From a checkpoint of a small image flow-matching model: activation silu, batches of 256.
Rows from block 8 of a small image flow-matching model, named by matrix and row number. Rows with one number belong to one channel. Each number is 500 + 50 x the weight over its row's rms, rounded and kept within 0 to 999. All counts start at 0. Numbers have three digits each. After the name is the row's rms in percent of the matrix's.
After each channel's rows are labels from the 100 images, of 14848 (inputs lightly noised), where the channel reaches its highest value: "colour at peak" is the nearest of a few named colours to the mean colour under the peak. Only what is clearly more common there than usual is listed. The data: photos with spoken descriptions (Open Images, Localized Narratives). In brackets: how many of the 100.
# convs0: first 3x3 conv (model.decb.0.0.convs.0.weight, 64x128x3x3, each kernel summed), inputs 0-127
# convs1: second 3x3 conv (model.decb.0.0.convs.1.weight, 64x64x3x3, transposed, each kernel summed), outputs 0-63

convs0.43 133:392458420479466460504513461465519517468538538502529364480501560521494499497512472457475500494436499444490517483491496605505477498452418495548522391553511469450650569483468474416504589481597486528450549451529460516524477405521466522409556495477501526458484414430485483495497562539569527510497397480399472420497468403628493520537513492480445477487506507461565524460458456539456489542362
convs1.43 189:554496474518482556594523478470463501487476646504425445384549505473491575533498525481549517545509487490487437507548576544576449522448528550467545478525582504566513465509415479470494506643432473
colour at peak: grey (60)

convs0.33 098:465443539514443481524566386542477558567554468545474429541498529436521414503583507481497529449464499533598464556483539518485490524481489435469472445491477507523507489511452519495482491520467488502359507489605564493620456582527424486422478543494511531467449511492442407556469532585460448576485540355514535474508445578540451551514498443450472420415474494518453535484465458480469441375414
convs1.33 080:439560462484594597516496592528430505514460576433458449574451550508534397483460556540480538453482510482472522426471430472538523472442481472510530554424586500468597501439521593484510500535508425
colour at peak: black (100)

convs0.51 084:510514565453499597472475452470477485551497537579515459478467439516462535515518480460437530482390495514483513442530528543493443479519584572496498483487472555538402473416427485496503589417547422567501539497614513545571532323498489472527509555455471603476542475521514512479472492559469456491434571561419543514568478607433474426587509458457526508471429453481506479497525395483459512421569
convs1.51 098:540514529582549485536452479517547495459585516490459549539443432518410539370513482450478498484469537510520505603516451456425559499491524411494477520507447536546494385588568555429462486583557486
colour at peak: white (33)

convs0.14 129:499476476637546503472482472538543474557470445379549503527424473534522463479532533455531514467418480553425524440495423476540461477608419501435546543550447534483452527551397445500556528481534477482504490479446477425403616526511469427588483486649466611463492549463491476493378510492486451493473505499448509442452532496484412522497527426545409489468506456478494596543513472479548503531497
convs1.14 108:608497556486504497535485509480480516614476485497446568434501565495593461490441625442566513520454475489647511492479527492422428529488436478514495499550450519541497517443480469391525494480553436
colour at peak: green (27)

convs0.20 089:490507488560467482495467497445449530569471474445513557588471450540438594560554540462500441602528594469505498408494546479551436470527571499541412493452532599447480492415534666420506516497503493407490510488425475534544462357544495447512554547574436414466525507514539514544540482446522456482565494529462576522536522419452497504531459456501496518572524459459471433589537503416483539519500
convs1.20 063:530471495489480545511454392475576532451476567583546484441387499465500437510438509431517491498511551490556499470440452629484573454445448465471519582521439524484577514486469502512488605603503527
colour at peak: pink (25)

convs0.59 093:542537488498515480506480406489612513546528524451589403447516483475481427514517429474433548416515479496609459504494463545564467523486463468522451568572484443491473570535468469391507523539376498492516469543488486451554491474412455410515487525471466400424460497443547576643482520529540524580548513511573564553449508521518486461570439454584503498467475523391454556437517539483460486541434
convs1.59 106:547438515535551518526554545438425435513516559418477575598506549540528536473491483537464598466442499445504501521522436564525416544383456575425539464419429540524481486445493472435542495472463458
colour at peak: black (55)

convs0.40 089:464462449525434484483578479477553529480466475390452466536508456506513526510528442459495541633488459573462502467498493553474479541618456520481456386567476435502540607376472541488540477496537473520441416479525460442536519343525537558501503382515529498453491529501494437424496496487472439518546411448520510519530496532500530540501429447501527403443493461487506523392508429553548621498487
convs1.40 096:495527554512499386474507482576506511511487455500490473491510472513581497569498524597545499570512539566646567467479485432632486522514502565492488532536577585493436448517481421526466583439524516
colour at peak: cyan (29)

convs0.37 092:509469438516448553524499540500416501490499430415509438475435555580488535509506533468461534625502533596437459421437512474474459419629516489509396549554532576511476562496534542482404440544483584445512487454434505498551507521532443432471476534564456436515514421503427563551499468443510466541449517498512516549578534393467504491527428471591536497505530486444539521537511567520396439592430
convs1.37 057:457512428404503582471464506513484584472368534482502539512480507476510532476468463531524479488427512412484510512436465415514470498492481602550521553506507525574439501498486538480447497690455541
colour at peak: cyan (26)

convs0.18 090:511468505516531540545528439475436518566524582393496473448410570453475473485608511432427565388508531490486471453466365494451475462617531538516482378517503505526515460432490544495558451468471503506469453584526510503473514356413476519608466489526448521494503577523519574577517545531561452427519493498501565482402559558420532489540536494500464503399434477484496490498483440486491536520481
convs1.18 092:554462546534561527462531448494430415451611519553543437472526458515430479453502406521456465478529474595474455434458449576476532504419537546489470393421519474548509524490467391539530547449518478
colour at peak: pink (32)

convs0.21 104:480496554488520583454481517438507494487423529508505569503495532539476489504558464425519602533485387546408469491397576518478470568558522483436490569477464467494470506362376502534539530533529449429455481444567546471506569564538488479512524509502427479467541427581443435464601419476446503532475481516494555530511399465560444536481479486479449485537516442599515466594497514482540566369505
convs1.21 100:528427573477437481465553350529602511491510517540506484457476480461520568508537595538371509544493455568516468497460542532472467504473553491532540572573463494622526460429478505535477562466487532
colour at peak: white (51)

convs0.42 097:553423426536534445475514447462578488424514538431451515500547450403535517504483475464466483406528424453487521455469428511480507403501542505427538492544433465535542522573529500486525560470510472518400557507385500359569509447508477434479512517652568516455571548584457549444493500521445439591491500407507486441444536516442495464495446441513409498446481573512451441492448531531462530504512
convs1.42 097:453492465519505449536451590567523473485527554553420525553498515507505519477509551425619464419460526572512481476480444455630433485456487373513486488483465510539558460518420507480516410424527446
colour at peak: black (54)

convs0.12 101:652543451589508416528480472484506504526480578507439505435519516468551465539451518534606477478486507532508515504575500481563490484566575486497545452515499546466519539328543503510496495457531519463519505442514501488591355456536492502441478484489501509596421525498413559552511604518584524531567486497516456378419598558504501514444545508466467460532491548543441454549530406564499508517498
convs1.12 097:555477481500539504505556462477587474508405595611556508403455522500435541510534502533420443473454524433570471507530536594539542510439412510469544449407495425506501493514512509588483503466559432
colour at peak: pink (29)

convs0.15 137:482462587468497483494542505511546511503532530521496537480497496392479473508499506493492551451495508508504519526504482517540506503364488474497507483473512492467451454486465506424446503500520475508552554470497587535521423483198524515560513514247441525552473517519493534570481521520528503482524543500540533475397461491496492500512524458527474503433511522566503497509486494475502525400501
convs1.15 129:521432461514396478466445454470498565549525490512540465479507493448548458492596480600528468492487452521489442485474408481427414525494428599511519538467475379548522509597521499543404551488434542
colour at peak: black (38)