From a checkpoint of a small image flow-matching model.
Model: 1.75M parameters, 32-pixel images, arch unet, norm groupnorm, activation silu.
Training: 6700 steps, batches of 256.
Data: trained on photos with spoken descriptions (Open Images, Localized Narratives), 203450 training examples, 8.4 epochs.
Rows from block 5 of a small image flow-matching model, named by matrix and row number. Rows with one number belong to one channel. Each number is 128 + 32 x the weight over its row's rms, rounded and kept within 0 to 255. All counts start at 0.
After each channel's rows are labels from the 100 images, of 14848 (inputs lightly noised), where the channel reaches its highest value: "strongest on" is what is common among them. Only what is clearly more common there than usual is listed. The data: photos with spoken descriptions (Open Images, Localized Narratives). In brackets: how many of the 100.
# convs0: first 3x3 conv (model.mid.0.convs.0.weight, 128x128x3x3, each kernel summed), inputs 0-127
# convs1: second 3x3 conv (model.mid.0.convs.1.weight, 128x128x3x3, transposed, each kernel summed), outputs 0-127

convs0.114 [129 118 111 146 146 114 125 114 118 218  96  93 146 117 144 120  79  96 143 102  71 149  76 147 172 104  96 166 132  65  87 105 190 113 127 121 190 113 171  83  77 137 170 119 156 105 175 168  95 152 135 108 157 103  91 127 157 154  96  99 159 141 170 161 143 118  76 169 114 182 131 124 129 114 150 144 116 142  91 132 105  57 136 146 158  81 158 128 128 146 103 142 159 162 142 117 109 116 116 102  82 144 154 131 126 201 153 204 175 155  83 129  79 120 147 125  83 137 115 142  98  95  94  72 172 121 109  68]
convs1.114 [118 153  87 124 134 146 159 118 159 138 146  84 164 107 140 137 117 147  89 181 118 116 126 163 132 176  90  58  98 154 106  68  99 149 126 116 188  78 172 161 125 147 157  92 106 168 100 139  76  77 119 177 118 125 112 147 173 151 139  97 115 117 130 182 163 142 105 105 102 111 148 158 117 178 126 111 147 168 121 161 147 157 151 120 128 130 169  88  68 143 180 132 154 143 157  52 101  81 139 186  50 143 106 173  75 152 160 117 106 169 126 179 160 168 184 135 135 114 138  99  93 176 131  89 101 139 163 162]
strongest on: text has "sky" (64); text has "trees" (57)

convs0.103 [143 140 153 118  85 130 132 158  89 148 131 149  47 155 181 107  85 167  89 100 121  76 125 132  71 132 157 143 114 131 173  74 146  81  69 130 132 129 102  65  99 129 105 114 108 127 148 116  64 128  73 144  81 110 142 158 140 134 136  94  51 126 125 149 110 124 103 149 173  90 120 174 152 141  54 167 153 161  85 132  90 118 117 129  87 132 110 107 187  83 143   0 149  95 133 162 111 146 157 107 127  78 135 108 137 135 135 103 120 119 125 123 160 146 103 136 141  89 121 140 132 150 149 176 113 103 134 117]
convs1.103 [ 97 105 122  60 146  83 104 128 128 126  61  97  91 133 143  93 127 151 132 156 168  84 140 118 165 158 124  21 102 110 108 102 128 104 102 108 129  86 150 201 100  74 142 127 101 153 144 138 189 117 131  95 129  56 158 128 143 158 103 159 161 139  98 151  90 134 195 143  86 157  80 120 109 162 120  63 127 106 127 147 142 105 136  69  96 156 199 152 133 156 156  87 152 204  83 130 168 155  80 139 136 124 122 140 105  77  73 138 105 103 149 110 147 101 110 146 104 146 127 134 154 147 124 126 152  82 125 103]
strongest on: text has "trees" (64); text has "road" (26)

convs0.5 [130 131 156  76 152  72 135 164 157 106 125 107 113  82 105 146 197 123 102 162 139  86 133 104 171  95  81 121  94 130 102 152 159 130 119  96 106 140 127  83 126 148 137 172 133  98 128 135 137 173  88 114 159 136  56  85 110 140  52 158 128  78  93 108 129  88 132 119 174 126 148 195 140 151  97 138 169  73  96 158 103 170 122 191 102 171 121  94  68 160 135  94 138 131 182 146 117 143  98 144  99 149 158 127  92 145 219 128 158 131 138 137 173 138 123 144 128 111  60  79 193 118  99 153 128 132 180 149]
convs1.5 [157 170 111 121 125 128 116 108 150 103  87  80 117 128 158 145 142 117 127  98  82 140 144 128 103 142 113 124 164 153 173 199 201  81  90 125 124 102 162 123 145 137 137 148 144 164  97  89 118  90 126 153  85 178 118 139 174 100 158 162 145 179 138 153 166 130 119 111 169 111 132 100 122  99 112 156 129 158 141 108 155 148 125 157 119 120 139 103 106 173  66  83  96  50 165 133 101 113  93 152  70  81 218 166  68 116 115 114 130 130  84 129  76  60 140  83 132 168  72 150  97 133 184 167 141 106 110 187]
strongest on: text has "grass" (26)

convs0.54 [105 116  68 103 119 119 117 130 110 147  97 118 161 106  70  94  67 103 160  81  72 176 120 151  96  90 117 108 121 151 136 158 108 116 133 110 170 154  92 117 112 131 168 126 195  88 170  92 165  80 222  87 142 105 124 133 174 154  76  99 124 110 108 108  94 132 169 135  95 175 110  90 176 161 137  71 113  61  93 136 117 136 142 128 132  96 104 105 125 137  84 210 123  68 125 132 115 162  88 158 139 139 113 116 142 156  86 154 110 138 153 128 123  98  57 108  75  69 130 130 143 135 139 110  87  83 121 117]
convs1.54 [148 147 133 106 169 132 102 126 198 120 163 123 128  70 145  70  74  68 101 107  50  64  84 129 125 157  55 164  85 123 105 116 147 101 207 100 115 125 110 117  90  85 157 136  89  97 136 164  79 132 123 114 144 122 119 132  97 147  77 114 119 171 127 129 146  93 103  81 176 146 131 127  97 110 120 143 105 147 120 142 128 152 129 130  94  88 166 106 160 152 138 142 217 123 163 119  53 159 116 144  85 100 115 181 129  80 184 132 107  94 154 140 131 107 173 132 191 117 107  85 125 106 105 159 130 128 158 140]
strongest on: text has "sky" (62)

convs0.82 [108 188 140 143 112 161 137  85 108 148 199 111 214 100 136 102  99 155 140 194 157 211 163 132 116 127 113 141 172  89 130 124 142 131 122 110 142 164 154 158 110 141 128 119 129 118 137 101 100 107 137  59 127 126 140 109 138 116 103 132 195 101  94 131 109 134 138  97 109 145 131 112  90 154 186 147 136 101 119 200  69 167  99 145 125 113  98 177  79  93  95 137 120  81 108 133 126 145 131 110 201  90 142  96 177 132  85 111 142 105 101  31  94 168 111 144 125  73 183 174 111  97 140 126 106  92 124 137]
convs1.82 [170  92 185  88 167 152 150 175 108  98 103  73 122 141 104  79 116 115  66 139 143  17 141  93 122 153  83  72 126 149  81  61 166  54 122 141 134 147 158 168 109 130 152 163 115 154 181 115 105 199  91 102  67 138 148  69  75 169 130 135  93 140 114 131 110 160  97 118 145  77 131 148 160 146  95 105 134 160 111 141 120 119 120 109  83 165 144 171 131  94  93 190 112 175  80 144 147 144 156 122 104 102 137 135 120  71 144 138 115 101  98 129 122 155 146 125 118 136 115 149 129 164  88 122 120 129 128 100]
strongest on: text has "sky" (72)

convs0.64 [101 128 158 162 159 151 139 165  72 117 168 156  94 179 180  71 151  95 138  85  89  92 149 119 119  79  80 127 174 166 176 117  96 143 123  71 122 131  94 100 118 132  92 159 108 124 144  80  77  49 153 119  72 101  92 170 168 120  98 151  98 110 157 127 150 154 159 145 111 111 141 173 143 112  99 114 143 111  62 127 135 163 105 151 113 103 126 173 131 124 144  83  90 139  84 170  93 114 137  86 158 107  78  99 119 112 104 118  78 147 147  70 123 140 112 172 163 163 139 118 126 156 142 121  81  43 174  87]
convs1.64 [130 136 142 174 132 128 134 107 176 125  90 105 146  72 146 144 156 117 200 181 150 131  94  85 177 143 105  87   7 160 158 130 111  74  77 168 132  87 127  97 131 141 150  68 102 158  56 112 115  77  83 126 130 125 122  81 193 115 121 133 138 226 151 128 127 128  90 158 111 118 144 140 111 146 134  69 105 137 152 113 138  96 126  97 146  88 145  96 142 135  92  89 156 164 138 114  64  84 123 145 154 107 153 100 147 120 113 108 126 140 103 135 137  89 104 102 122  58 138 155 101 154  86 153 122 117 129 129]
strongest on: text has "trees" (74); text has "sky" (65)

convs0.27 [117 114  83 164 109 126 160 149  93  95 127  88 114  98 139 121 132 146 156  94  80 109 129 117 111 109 144 150  99  95 119 145 149 183  94 127 112 116 189  88 109  92 166 188 109 151 112  98 141 113 159  94 163 154 120 122 171 103  67 118 116 104 104  77 142 132 141 114  63 180 145  40 120  82  65 143 102 131 125 163 113 107 112 186 157  98 117 184 137  96 123  60 142 152 141 198 163 100 127 105  69 141 166 174 119 106  74 123 109 135 117 133 103 111 122 157 135  93  66 168 150 157 110 124 196 142 106 191]
convs1.27 [110 168 127 145  72 100 178  61 159 121 156 166 103 138  91 108 147 116  81 142  78 105 100 169 146 144 161  81 146 176 138  82 180  99  94 114 129 200 123 117 132 154 112  92 157 120 134 121 139  71 139 135 130 102 132 138 158 150 160 108  98 134 146  65 109 142 133 141 104 139  55 134 174 172 121 105 105 132 117 109 110 147 120 193 167 159 161  87 159 137 118 151 124 144 193 125 129  61 140  76 142 131  78 190 117  85 131  96  45  99 105 109 146  85 100 137 203 119  82 160 105 155 118 130 121 158 140 151]
strongest on: text has "dark" (35)

convs0.23 [144 139  79 183 115 172 143 140 134  80 152  96 152 115  86 134  93 156  98 144 139 110 146 123  85 106 144 138 124 154  84 130 120  58 107 152 131 165 141 103 163 144 123 185 147 139 120 163 115 138 103 150 110 116  93 137 173 178 160 129 127 103 128 127 137 100 174 131 130 177  86 152  92 125 145 159 149 109 146  79 122 146 145 105 137 121 110 154 161  88 136 141 143 127 181  86 204 147 125  73 102 169 105 179 157 174  91 167 142 164 137  99 186  84  66  18 126 191 115  91 106  79 107 101 142  79  75 136]
convs1.23 [135 109  80 131 100  36 152  91 115 128  69  86 136 147 115 133 110  86  94  85 145 124 166 139 141 159 130 160 183 166  82  98 144 129 135 166 128 132 158  93  65 191 118  64 120 128  84 178 133  98 134  92 139 166 144 121 180  88 102 151 109 159 150 129 137 107 131 132 155 148 179  92 128 123 169 133 105 167  89 154 160 129 113 195 155 159 197 128  81 204 109  72 110 158 151 164  55 124 157 137 152 122 142 129  95 105  96 132 130 159  99 177 102 104 147 172 105  88 142 133 156 160 150 152 129  95 151 128]
strongest on: text has "people" (47)

convs0.111 [124 163 223 115 120 110 118 114 137 111 116 117 105 164  76 118 194 162 126 100  78  45 106 144  59 106 125 122 149 119  94 137 137  70 161  97 128 148  94 169 143 104 109 131 155 122  93 130  76 108  97 155 116 140 142 151 120 114 172 127 138 120  79 180 178 107 152  85 173 113 157 106  82 110 126  57 115  53 106 149 130 120 127 133  91 150 107 135 107  82 155 131 145 138 142 144 113 111 174 135 104 154 121 107 134  68 134 135 112 190 109 193  84 127 112 111 100  89  93 169  76  78 174 127 136  87 169  92]
convs1.111 [ 99 117  84  98 158 168  93 114 147 122 151  61  99 121 165 161 142 124 148 122 120 138 164  97 131 148 176 132 116  86 147 133  75 135  77 135  77  54  90 145  72 130 152 139 136 134 107  77 156 105 130  78  95 141  95 139 156 173 171 177 109 153 141 155 136 121 125 137 137 110  96 119 177 162 171 150  95 170 150  83 115 165 124 143 139 116 161 139  90 151 148 138  97 100  76  97  76  97  31 103 101 142 183 155 132 215 109  89 149 122 116 137 126 136 183 208  86 118 112  93 111 113 103 130  94 133 142  99]
strongest on: text has "standing" (53)

convs0.36 [114 167 127 105 163 130  88  94 120  70 130 105 148 152 142 161 115 192  85 146 136 100 156  74 105 147 101 108  98 126  68 156 110 126 112 161 168 145  63 110 150 148 123 111 117  94  91 147 111 121  62 120 154  93 118  98 120 118 105  99 153  93 109 123 166 165 134 136 133 111 214  93 144 132 141 163 157 117  76  94 130  90  87 142 163 109 132 100 163  81 143 162 102 118  91 115 136 164 125  67 108 117 116 108 139 141  72  91 225 137 107 112 143  96  79 174 166  60 157  77 155 140 156 114 154 128 185  69]
convs1.36 [125  72  88 159 110 116 137 185  92 100 109 145 180 152 113 107 127  99 106 130  92 204 122 124 140 109  82 155 172 147 225  95 163  79 148 106 137 132 126 101 108  68  98 142 117 135 242 140 119 133 116 170  70 136  91  81  94 127 131 118  72 126 155 102 107 119 121 143 115 146 103 171 158  67 109 158  86 126 104 158 140 154 120 122 118 141 146 108 114  73 162 160 114  91 133 159 165  90 131 147 168 122 147 156  63  98 126 137  94 131  71 106 105 141 110 140 113 119 131 142  79 177  71 111 100 149  90 138]
strongest on: text has "food" (25)

convs0.50 [100 145  82 111  92 157 117  74 114 156  65 163 142 157 152 136 116  94 116 111 109 119 116 105 152  52 117 109 112 134 118 185 132 166 117 111 127 148 146 128 120 138 102 129 113 166 170 145 160 127 154 102  93 105 189 151 167  85 114  72 104 182 195 128 117 111 135 145 122 115  94 144 121 129 112 139 150 204 140  89  98  95  92 138 122 145 107 157 146 204  67  90 122 100 122 177 123 162 160 104 140  95 162  88 111 121 180 157 121  96 167  84 152 230  74 191 185 129 153 116 109 172 124 102 155 119 121 126]
convs1.50 [ 89 126 133 175  97 158  99 152 137 149  93 160 151  22 148 143 177 114 143 186  99 152 141 118 128 147 145 102  93 127 185 115 142  69 132 121 152 103  76 196  86  65 131  82 119 116  75 117 136 145  82 104  89 159 110 125 103 162 142 136 108 189 108 169 135 118 129 125 131 123 153 134 109 213 154  98 117  85 152  97 109 124 150 115 211 113 155  89 174 140 135 125 166 141  86  89 102 117 119 117 111 109 103  98 137 106  96 159  71  77 141 214 101 140 172 156 142 127 105 123 121 158 130 156 127 107 124 106]
strongest on: text has "sky" (75); text has "trees" (65); text has "buildings" (30); text has "grass" (28)

convs0.29 [106 114  81 152  76 122  92 127 187  93 182 129  57 125  47 143 130 128  68 114 157  10 164 161 195 180 140 138 163 138 134 142 154 126  66 107 168 101 117 109 119 121 112 134 139 160  76 114 110  58  93  84 103 158  78 118  80 110 170 136  92 133 112  93 119 159 142 118  95 135 109  85 103 116 100 129 152 123 123 114 136 153 109 148  58 118 110 125 165 113 156 100 159  99 128 123 131 121 128 133 142 105 153 118  95 145 137  95 106 136  57 131 131 133  70  79  76 129  73 141 129 126 129 167 110 124 117 117]
convs1.29 [162 192  91 104 142  91  97  80 100 133 159 123  96 123 126 147 156 132 115 156  98  97 130 104 117 102 166 121 148 107 142 151 101 149 129 186  78 106 154 197 141 143  91  95  98  90  75 101 105 144  84 142 149 119 110  70 146 120 102  69 145 130 134 152 119 148 119  64 147 120 192 102 116 149 212 122 168 135 145 136 124 105 113  97 127 156 186 153 100 175  68 199  82 126 165  56 123 155 173 169  96 138 114 122 163 165  93 111  99  93 135 115 157 187 193 134  85 133 136 107 126 182 123 113 133 135 121 100]
strongest on: text has "wall" (46); text has "holding" (44); text has "man" (32)

convs0.59 [123 145 118  91 122 159  93 124 177 143 127 155 175 127   0 159 101 127 109 156 167  36 134 149 118 149 146 141 169 143  88  85 142 149 175 118 170 133 149 142 120 106 126  86 159 153  75 126 112  56 105 126  17 115 174 122 106 115 165 102 114 121  99 165 128 135 126 130 114 145  98 107 146  40 105 111 128  94  94  82 138 118 116 128 157 138 135 102 146  65 128 119 145 101 100 135 110 165  72 109 101 158 126 105 146 121 135 156 107 112 155 148  96 106  98 123  96  97  92 155 152 141 169 109 144 120 148 144]
convs1.59 [210 117 139  98 125 115 166  91  66  40 145 141 116 122 202 159 143 150 108 134  80 128 102 139 131 170 141 111 139 104 103  93  78 145  98  74  59 115 105 162 140 121 162 195 106 107 104  77 114 126  80 110 145 169 107 122 110 138 148  98  97 124  62 137 108 108 120  89 184 178  98  83 124 156 137 118 143 118  58  89 178 124 124 129 153 172 159 138  83 148 154 177  96 110 134 141 120 116 110 171  98 143 113 149 194 152 150 141 133 139  97 156 117 206 149 126 126 158 111 113 101 155 140 155  98 152 110  89]
strongest on: text has "man" (29)

convs0.39 [107 123 104  92 139 149 146 168 111 149  90 103 185 109  88 101 113  93 171  86 103  86  99 113 116  96 128  68 110  71 125 139 143 150 118 112 100 114 130 167 114 143  84 114 158 114 139 135 153 123 202  87  58 159 151 112 174 150 106 142  12 136  79 144 131 134 159 119 132 157 141 120 107 152  92 104 131 198 123 123 101 140 123 114 108 137 153  97 104  80 139 117 125 134 130  73  74 111  90 177 103 150 118 145 160 123 148 115 100 115 148 167 106 155 117 184 115 135  48  95 153 140 162 220 121  95 132 184]
convs1.39 [116  90 136 108  94 158 205 153 137 130  96 137 156 119 165 145 157 152 101 105 118 136 123 160 136 100 131 138  87 194 103 109 138 146  94 128 114 175  99 156 102 165 102 134  88  84 161 105 158 191 134 133 173 125 183 123  70 113 114 162 129 197 118 103 134 115 154 154  87  90 129 144 120  64 145 148 129 148 106 128 147 145 103 133 176  73 157  80 160 128 112 215 126 149 157 173 138 118 123  55  93 128  94 137 129  77 126 104 174 182 132 167 112  53 140 126  98 105 121  89  68 186 103 151 181 107 150 124]
strongest on: text has "sky" (84); text has "trees" (68); text has "buildings" (31)

convs0.121 [145 102 133 149 118  90 125 153 233 131 161 144  74  92 111 178 110 113  93 120 113  79 158 118  94  79  94 146 126 182  63  80 118 133  99 138 161 146 106 168 126 140 127 167 127 124 120 122 139 110 133 132 134  99  86 100 106  90 120 139 102 138 114  99 150  95 114 120 158 105 196 109 131 137 105  80 178 119 115 137 118 130 145  75 156 145 136 100 172 145 160 109 132 173 122 140 145 137  91 167  81  85 124 126 205 123  84  62 142 119  83 195 176  66  77 112 136 144 128  41 146 129 126 139 172  98 137  81]
convs1.121 [138 100 105 151 117 120 136 115 110 120  58 136 109 152 144 137 108 141 157 147 152 162 137  98 178 136 162 117 180 119 176 146 127 112 127  65 100 142  79 134 127 154  88  92 110 166  69 103 147 120 115 156 121  90 133 190 121 119 186 170 166 111 107 157 121  99 159 173 128 139 112 132 117  72 173 182  91 130  87  74 140 140  69 161 164 154 135 143 103  91 123 126 133 128 114 146 115 122 100 143 155 156 156 140 159 178 147 130  92 147 120 109  32 151 160 179 166 100 128 161  55  88 166  84  56 141 205 147]
strongest on: text has "people" (50)

convs0.109 [116 141 144 159 158 142 101 137  98 127 125 124 122 113  85 136 161 159 166 149 141   0 147 108 136 177 127 169 135 128 149 131 157 133 128 123 152 149 132 100  81 160 119 119  99 151 162 144 144  89 113 102  12 168 136 131 104 163 167 170 145 125 138 158 153 112 107 153 158 127 181 132 114 159 106 152 113 113 139 142 122 116 183 166 124 126 162  87 135 116 139   0 119 156 159 112 130 125 118 134 122 137 141 116 157 149 135 129 125 171 119  92 104 122 109 153 160 130 127  88 148 159 109 115 109 147 111 141]
convs1.109 [133  82 133  70 110 131 167 161 171 115 158  98 135 113 136 141 109 121 131 130 115 111  92 177 152 135 167  39 153 169  94 134 161 117  65  80 129 149 123  76 103 101 174 116 133 156 139 110 120 170 131 172 125 144 146 115 194  66 133  79 177 117 100 116  71 131 101 149 151 143 103 125 129 147  60  74 123  80 127  64 121 107 131  89 209 152 127 151  86  86 146  95 120 119  66 163 141 149 157 157 166 104  73 109  92 110 178 146 118  86 173 110 133 183 145 139 133 119 127 167 117  89 137 109 104  99 120  95]
strongest on: text has "black" (42); text has "white" (40)

convs0.102 [ 83 156  57  91 103 104 152 102 120 113  52  99 107  68 145 113  47 146 153 101 164 171 144 101 121 156 160 134 125 186 106 132 167 132  98  88 125 110  97  80 182 134 163 111 111  64 119 106 173  83  78 127 117 101 117 137 128 186  61 164 182 104 158 150 100 145 117 119 117 147 188 130 121  84 127 121 193 104 165 172 130 148 117 120 103 171 138 127  96 170 140 164 100  77 133 139 113 158 143 164 112 147 129 166 147 126 128  79 130 178 116 119 134  80 126 168 136 113 160 162  77 132  98 127 187 157 127 112]
convs1.102 [111 124 196 156 153 126  86 156 185 111 226 115 147 167  99 122  98 164  82 101 117 103 118 122 180  97  73 143  73 104 153 148 117 174 121 154 111 113 165  59  88 133  92 127 165  78 149 165 121 114 157 183 143 131 134 146 106 108 120 116  81 137  94  94 198 139 154 123 139  71  99  63 137 164  49 118 133 108 119 166 143 152 214 129  90  95 111 134 165 110 141  92 106 131  74 127 117  98  98 105 132 128 131 156 132 131 156 124 156 142 131  84 147 132 135 164 152 127 157 132 136 174  89 144  66 141 102 117]
strongest on: text has "building" (25)

convs0.105 [141 113 143 136 116 142 143 133 165 129 118 117 119 138 255 120 158 115 134 122 101 224 114 102  79 113 104 145 109  84 146 126 145  82  97 127 123 121  96 129 128 113 122 138 151  94 103 136 120 138 144 100 255  94  87 131 110 153  86 126 175  94  95 127 116 111 135 115 129 120 124 129 126 130 122 106  97 120  99 179  89 114 113 131  82 136  92 142  85 172 101 252 135 106 134 177 166 127 103 101  95 106 174 172 103 139 107  87 127 164 103 146 128  89 109  99 143 129 145 140 120 179 157 119 127 117 128 158]
convs1.105 [131 121 178  69 102 153 148 142 150  99 144 113 113 101 137 173 123 153 184  63 107 181 122 148 139 148 145  63 183 204  97 130 121  91 143  97 137 151 138 127 157 169 157 127 134 139  68  97 111 100 106 130  96 152 175 150 106 136 104  93 134 179 101 128 117 125 110 125 149 134 104 135 130 140 123  85 117  88 122  70 177 121 159 126 198 156 167 126 137 116 137  36 121 168  68 147 148 103 113 100 138 100  86 101 119 109 118 157 106  82 202 136 142 143 159 108 140 160  58 147 150  63 132 176 178 169 152 115]
strongest on: text has "grass" (35)

convs0.83 [149  54 124 124  43  63 120  79 129 128 134  80 125 120 142 145 129 107 124  83 160 104 112 140 202 120 144 198 108 115 124 109 166 100 150 137 154 143 135  79 116 119 171 163 136 143  37  84 129 144 113 117 123  68 130 108 115 140 148 149 109 117  88 135 122 121 146  95  90 136  85 121 136 110 108  96 150  87 117 107 144 128 181 180 142 122 108 163 111 125 121  85 133 108 126 140 138 100  74 132  46  93  98 154 106 165 107  94 117 127  79 153 144  46  87  70 133 126  90  96 141 115 129 136 215  91 123 105]
convs1.83 [136 166  94 121 140 166  97 111 168 121 144 100 121 117  89 123 185 174 152 142 156 144  79 139 140 127 177 132  69 164 135 167 123 181  83 158 151  99 111 145 111 161 129  71 182 123  59 119 132 121  97 103 111 113  51 117 212 134 133 146 147 168 155 101 140 150 144 108 154 105 131  71 117 136 146  72 146 174 178 112 165 100 125 129 120 164 136  80 125 171 106 103 165 110 109  73  63  73  59  95 173 109 186  80 120 115 118  84 121 158 131  96 152 133 141 101 117  93 155 157 116 156 106 140  92 137 167 102]
strongest on: text has "trees" (56); text has "people" (53)

convs0.25 [137 164  64 136 115 101 109 137 126 141  71  81 166  99  73 143 114 141 104 149 109 196 131 113 119  78  88 123 128 103 197 150 169 104 147 140 155 198 138 140 115 150 116 170 122  64 173 144 136 137 152  90 116 148 109 120 131 127  41 104 150  70  74 160 154  99 154 163 118 118 105 164 109 125 172 124 103 101 122 146 134 141  91 176 119 147  58 124 105  79  71 179 146 124 126 192 150 117 148  99 119 129 125 138  66 171 123 102 122  93  72 185 111  90 142 152 172  75 123  86 133 111 114 124 106 137 106  94]
convs1.25 [112 130  81 129  79 154 154  82 144 161 132  88  97 123 100 142 108 154 127 163 147 136 146 139 131 164 149 107 174 144 127 129  79 134 170 200 105  79  77  91 125  65 140  56 171 124  96  93 102 212 120 123 162 178 157  93 108  58 130 155  87 113 104 128  87 178 109  92 178 154 152 127 139 163 153  78 175 148 121 113 112 134 119  99 158 147 180 125 166 124  92 157 170 142  94 112 109 111  81 152 129 105 136 162 107 102 151 108  61 119 145 107 129 201 134 154 129 142 166  67 107 156 109 113  99 151 169 117]
strongest on: text has "sky" (51)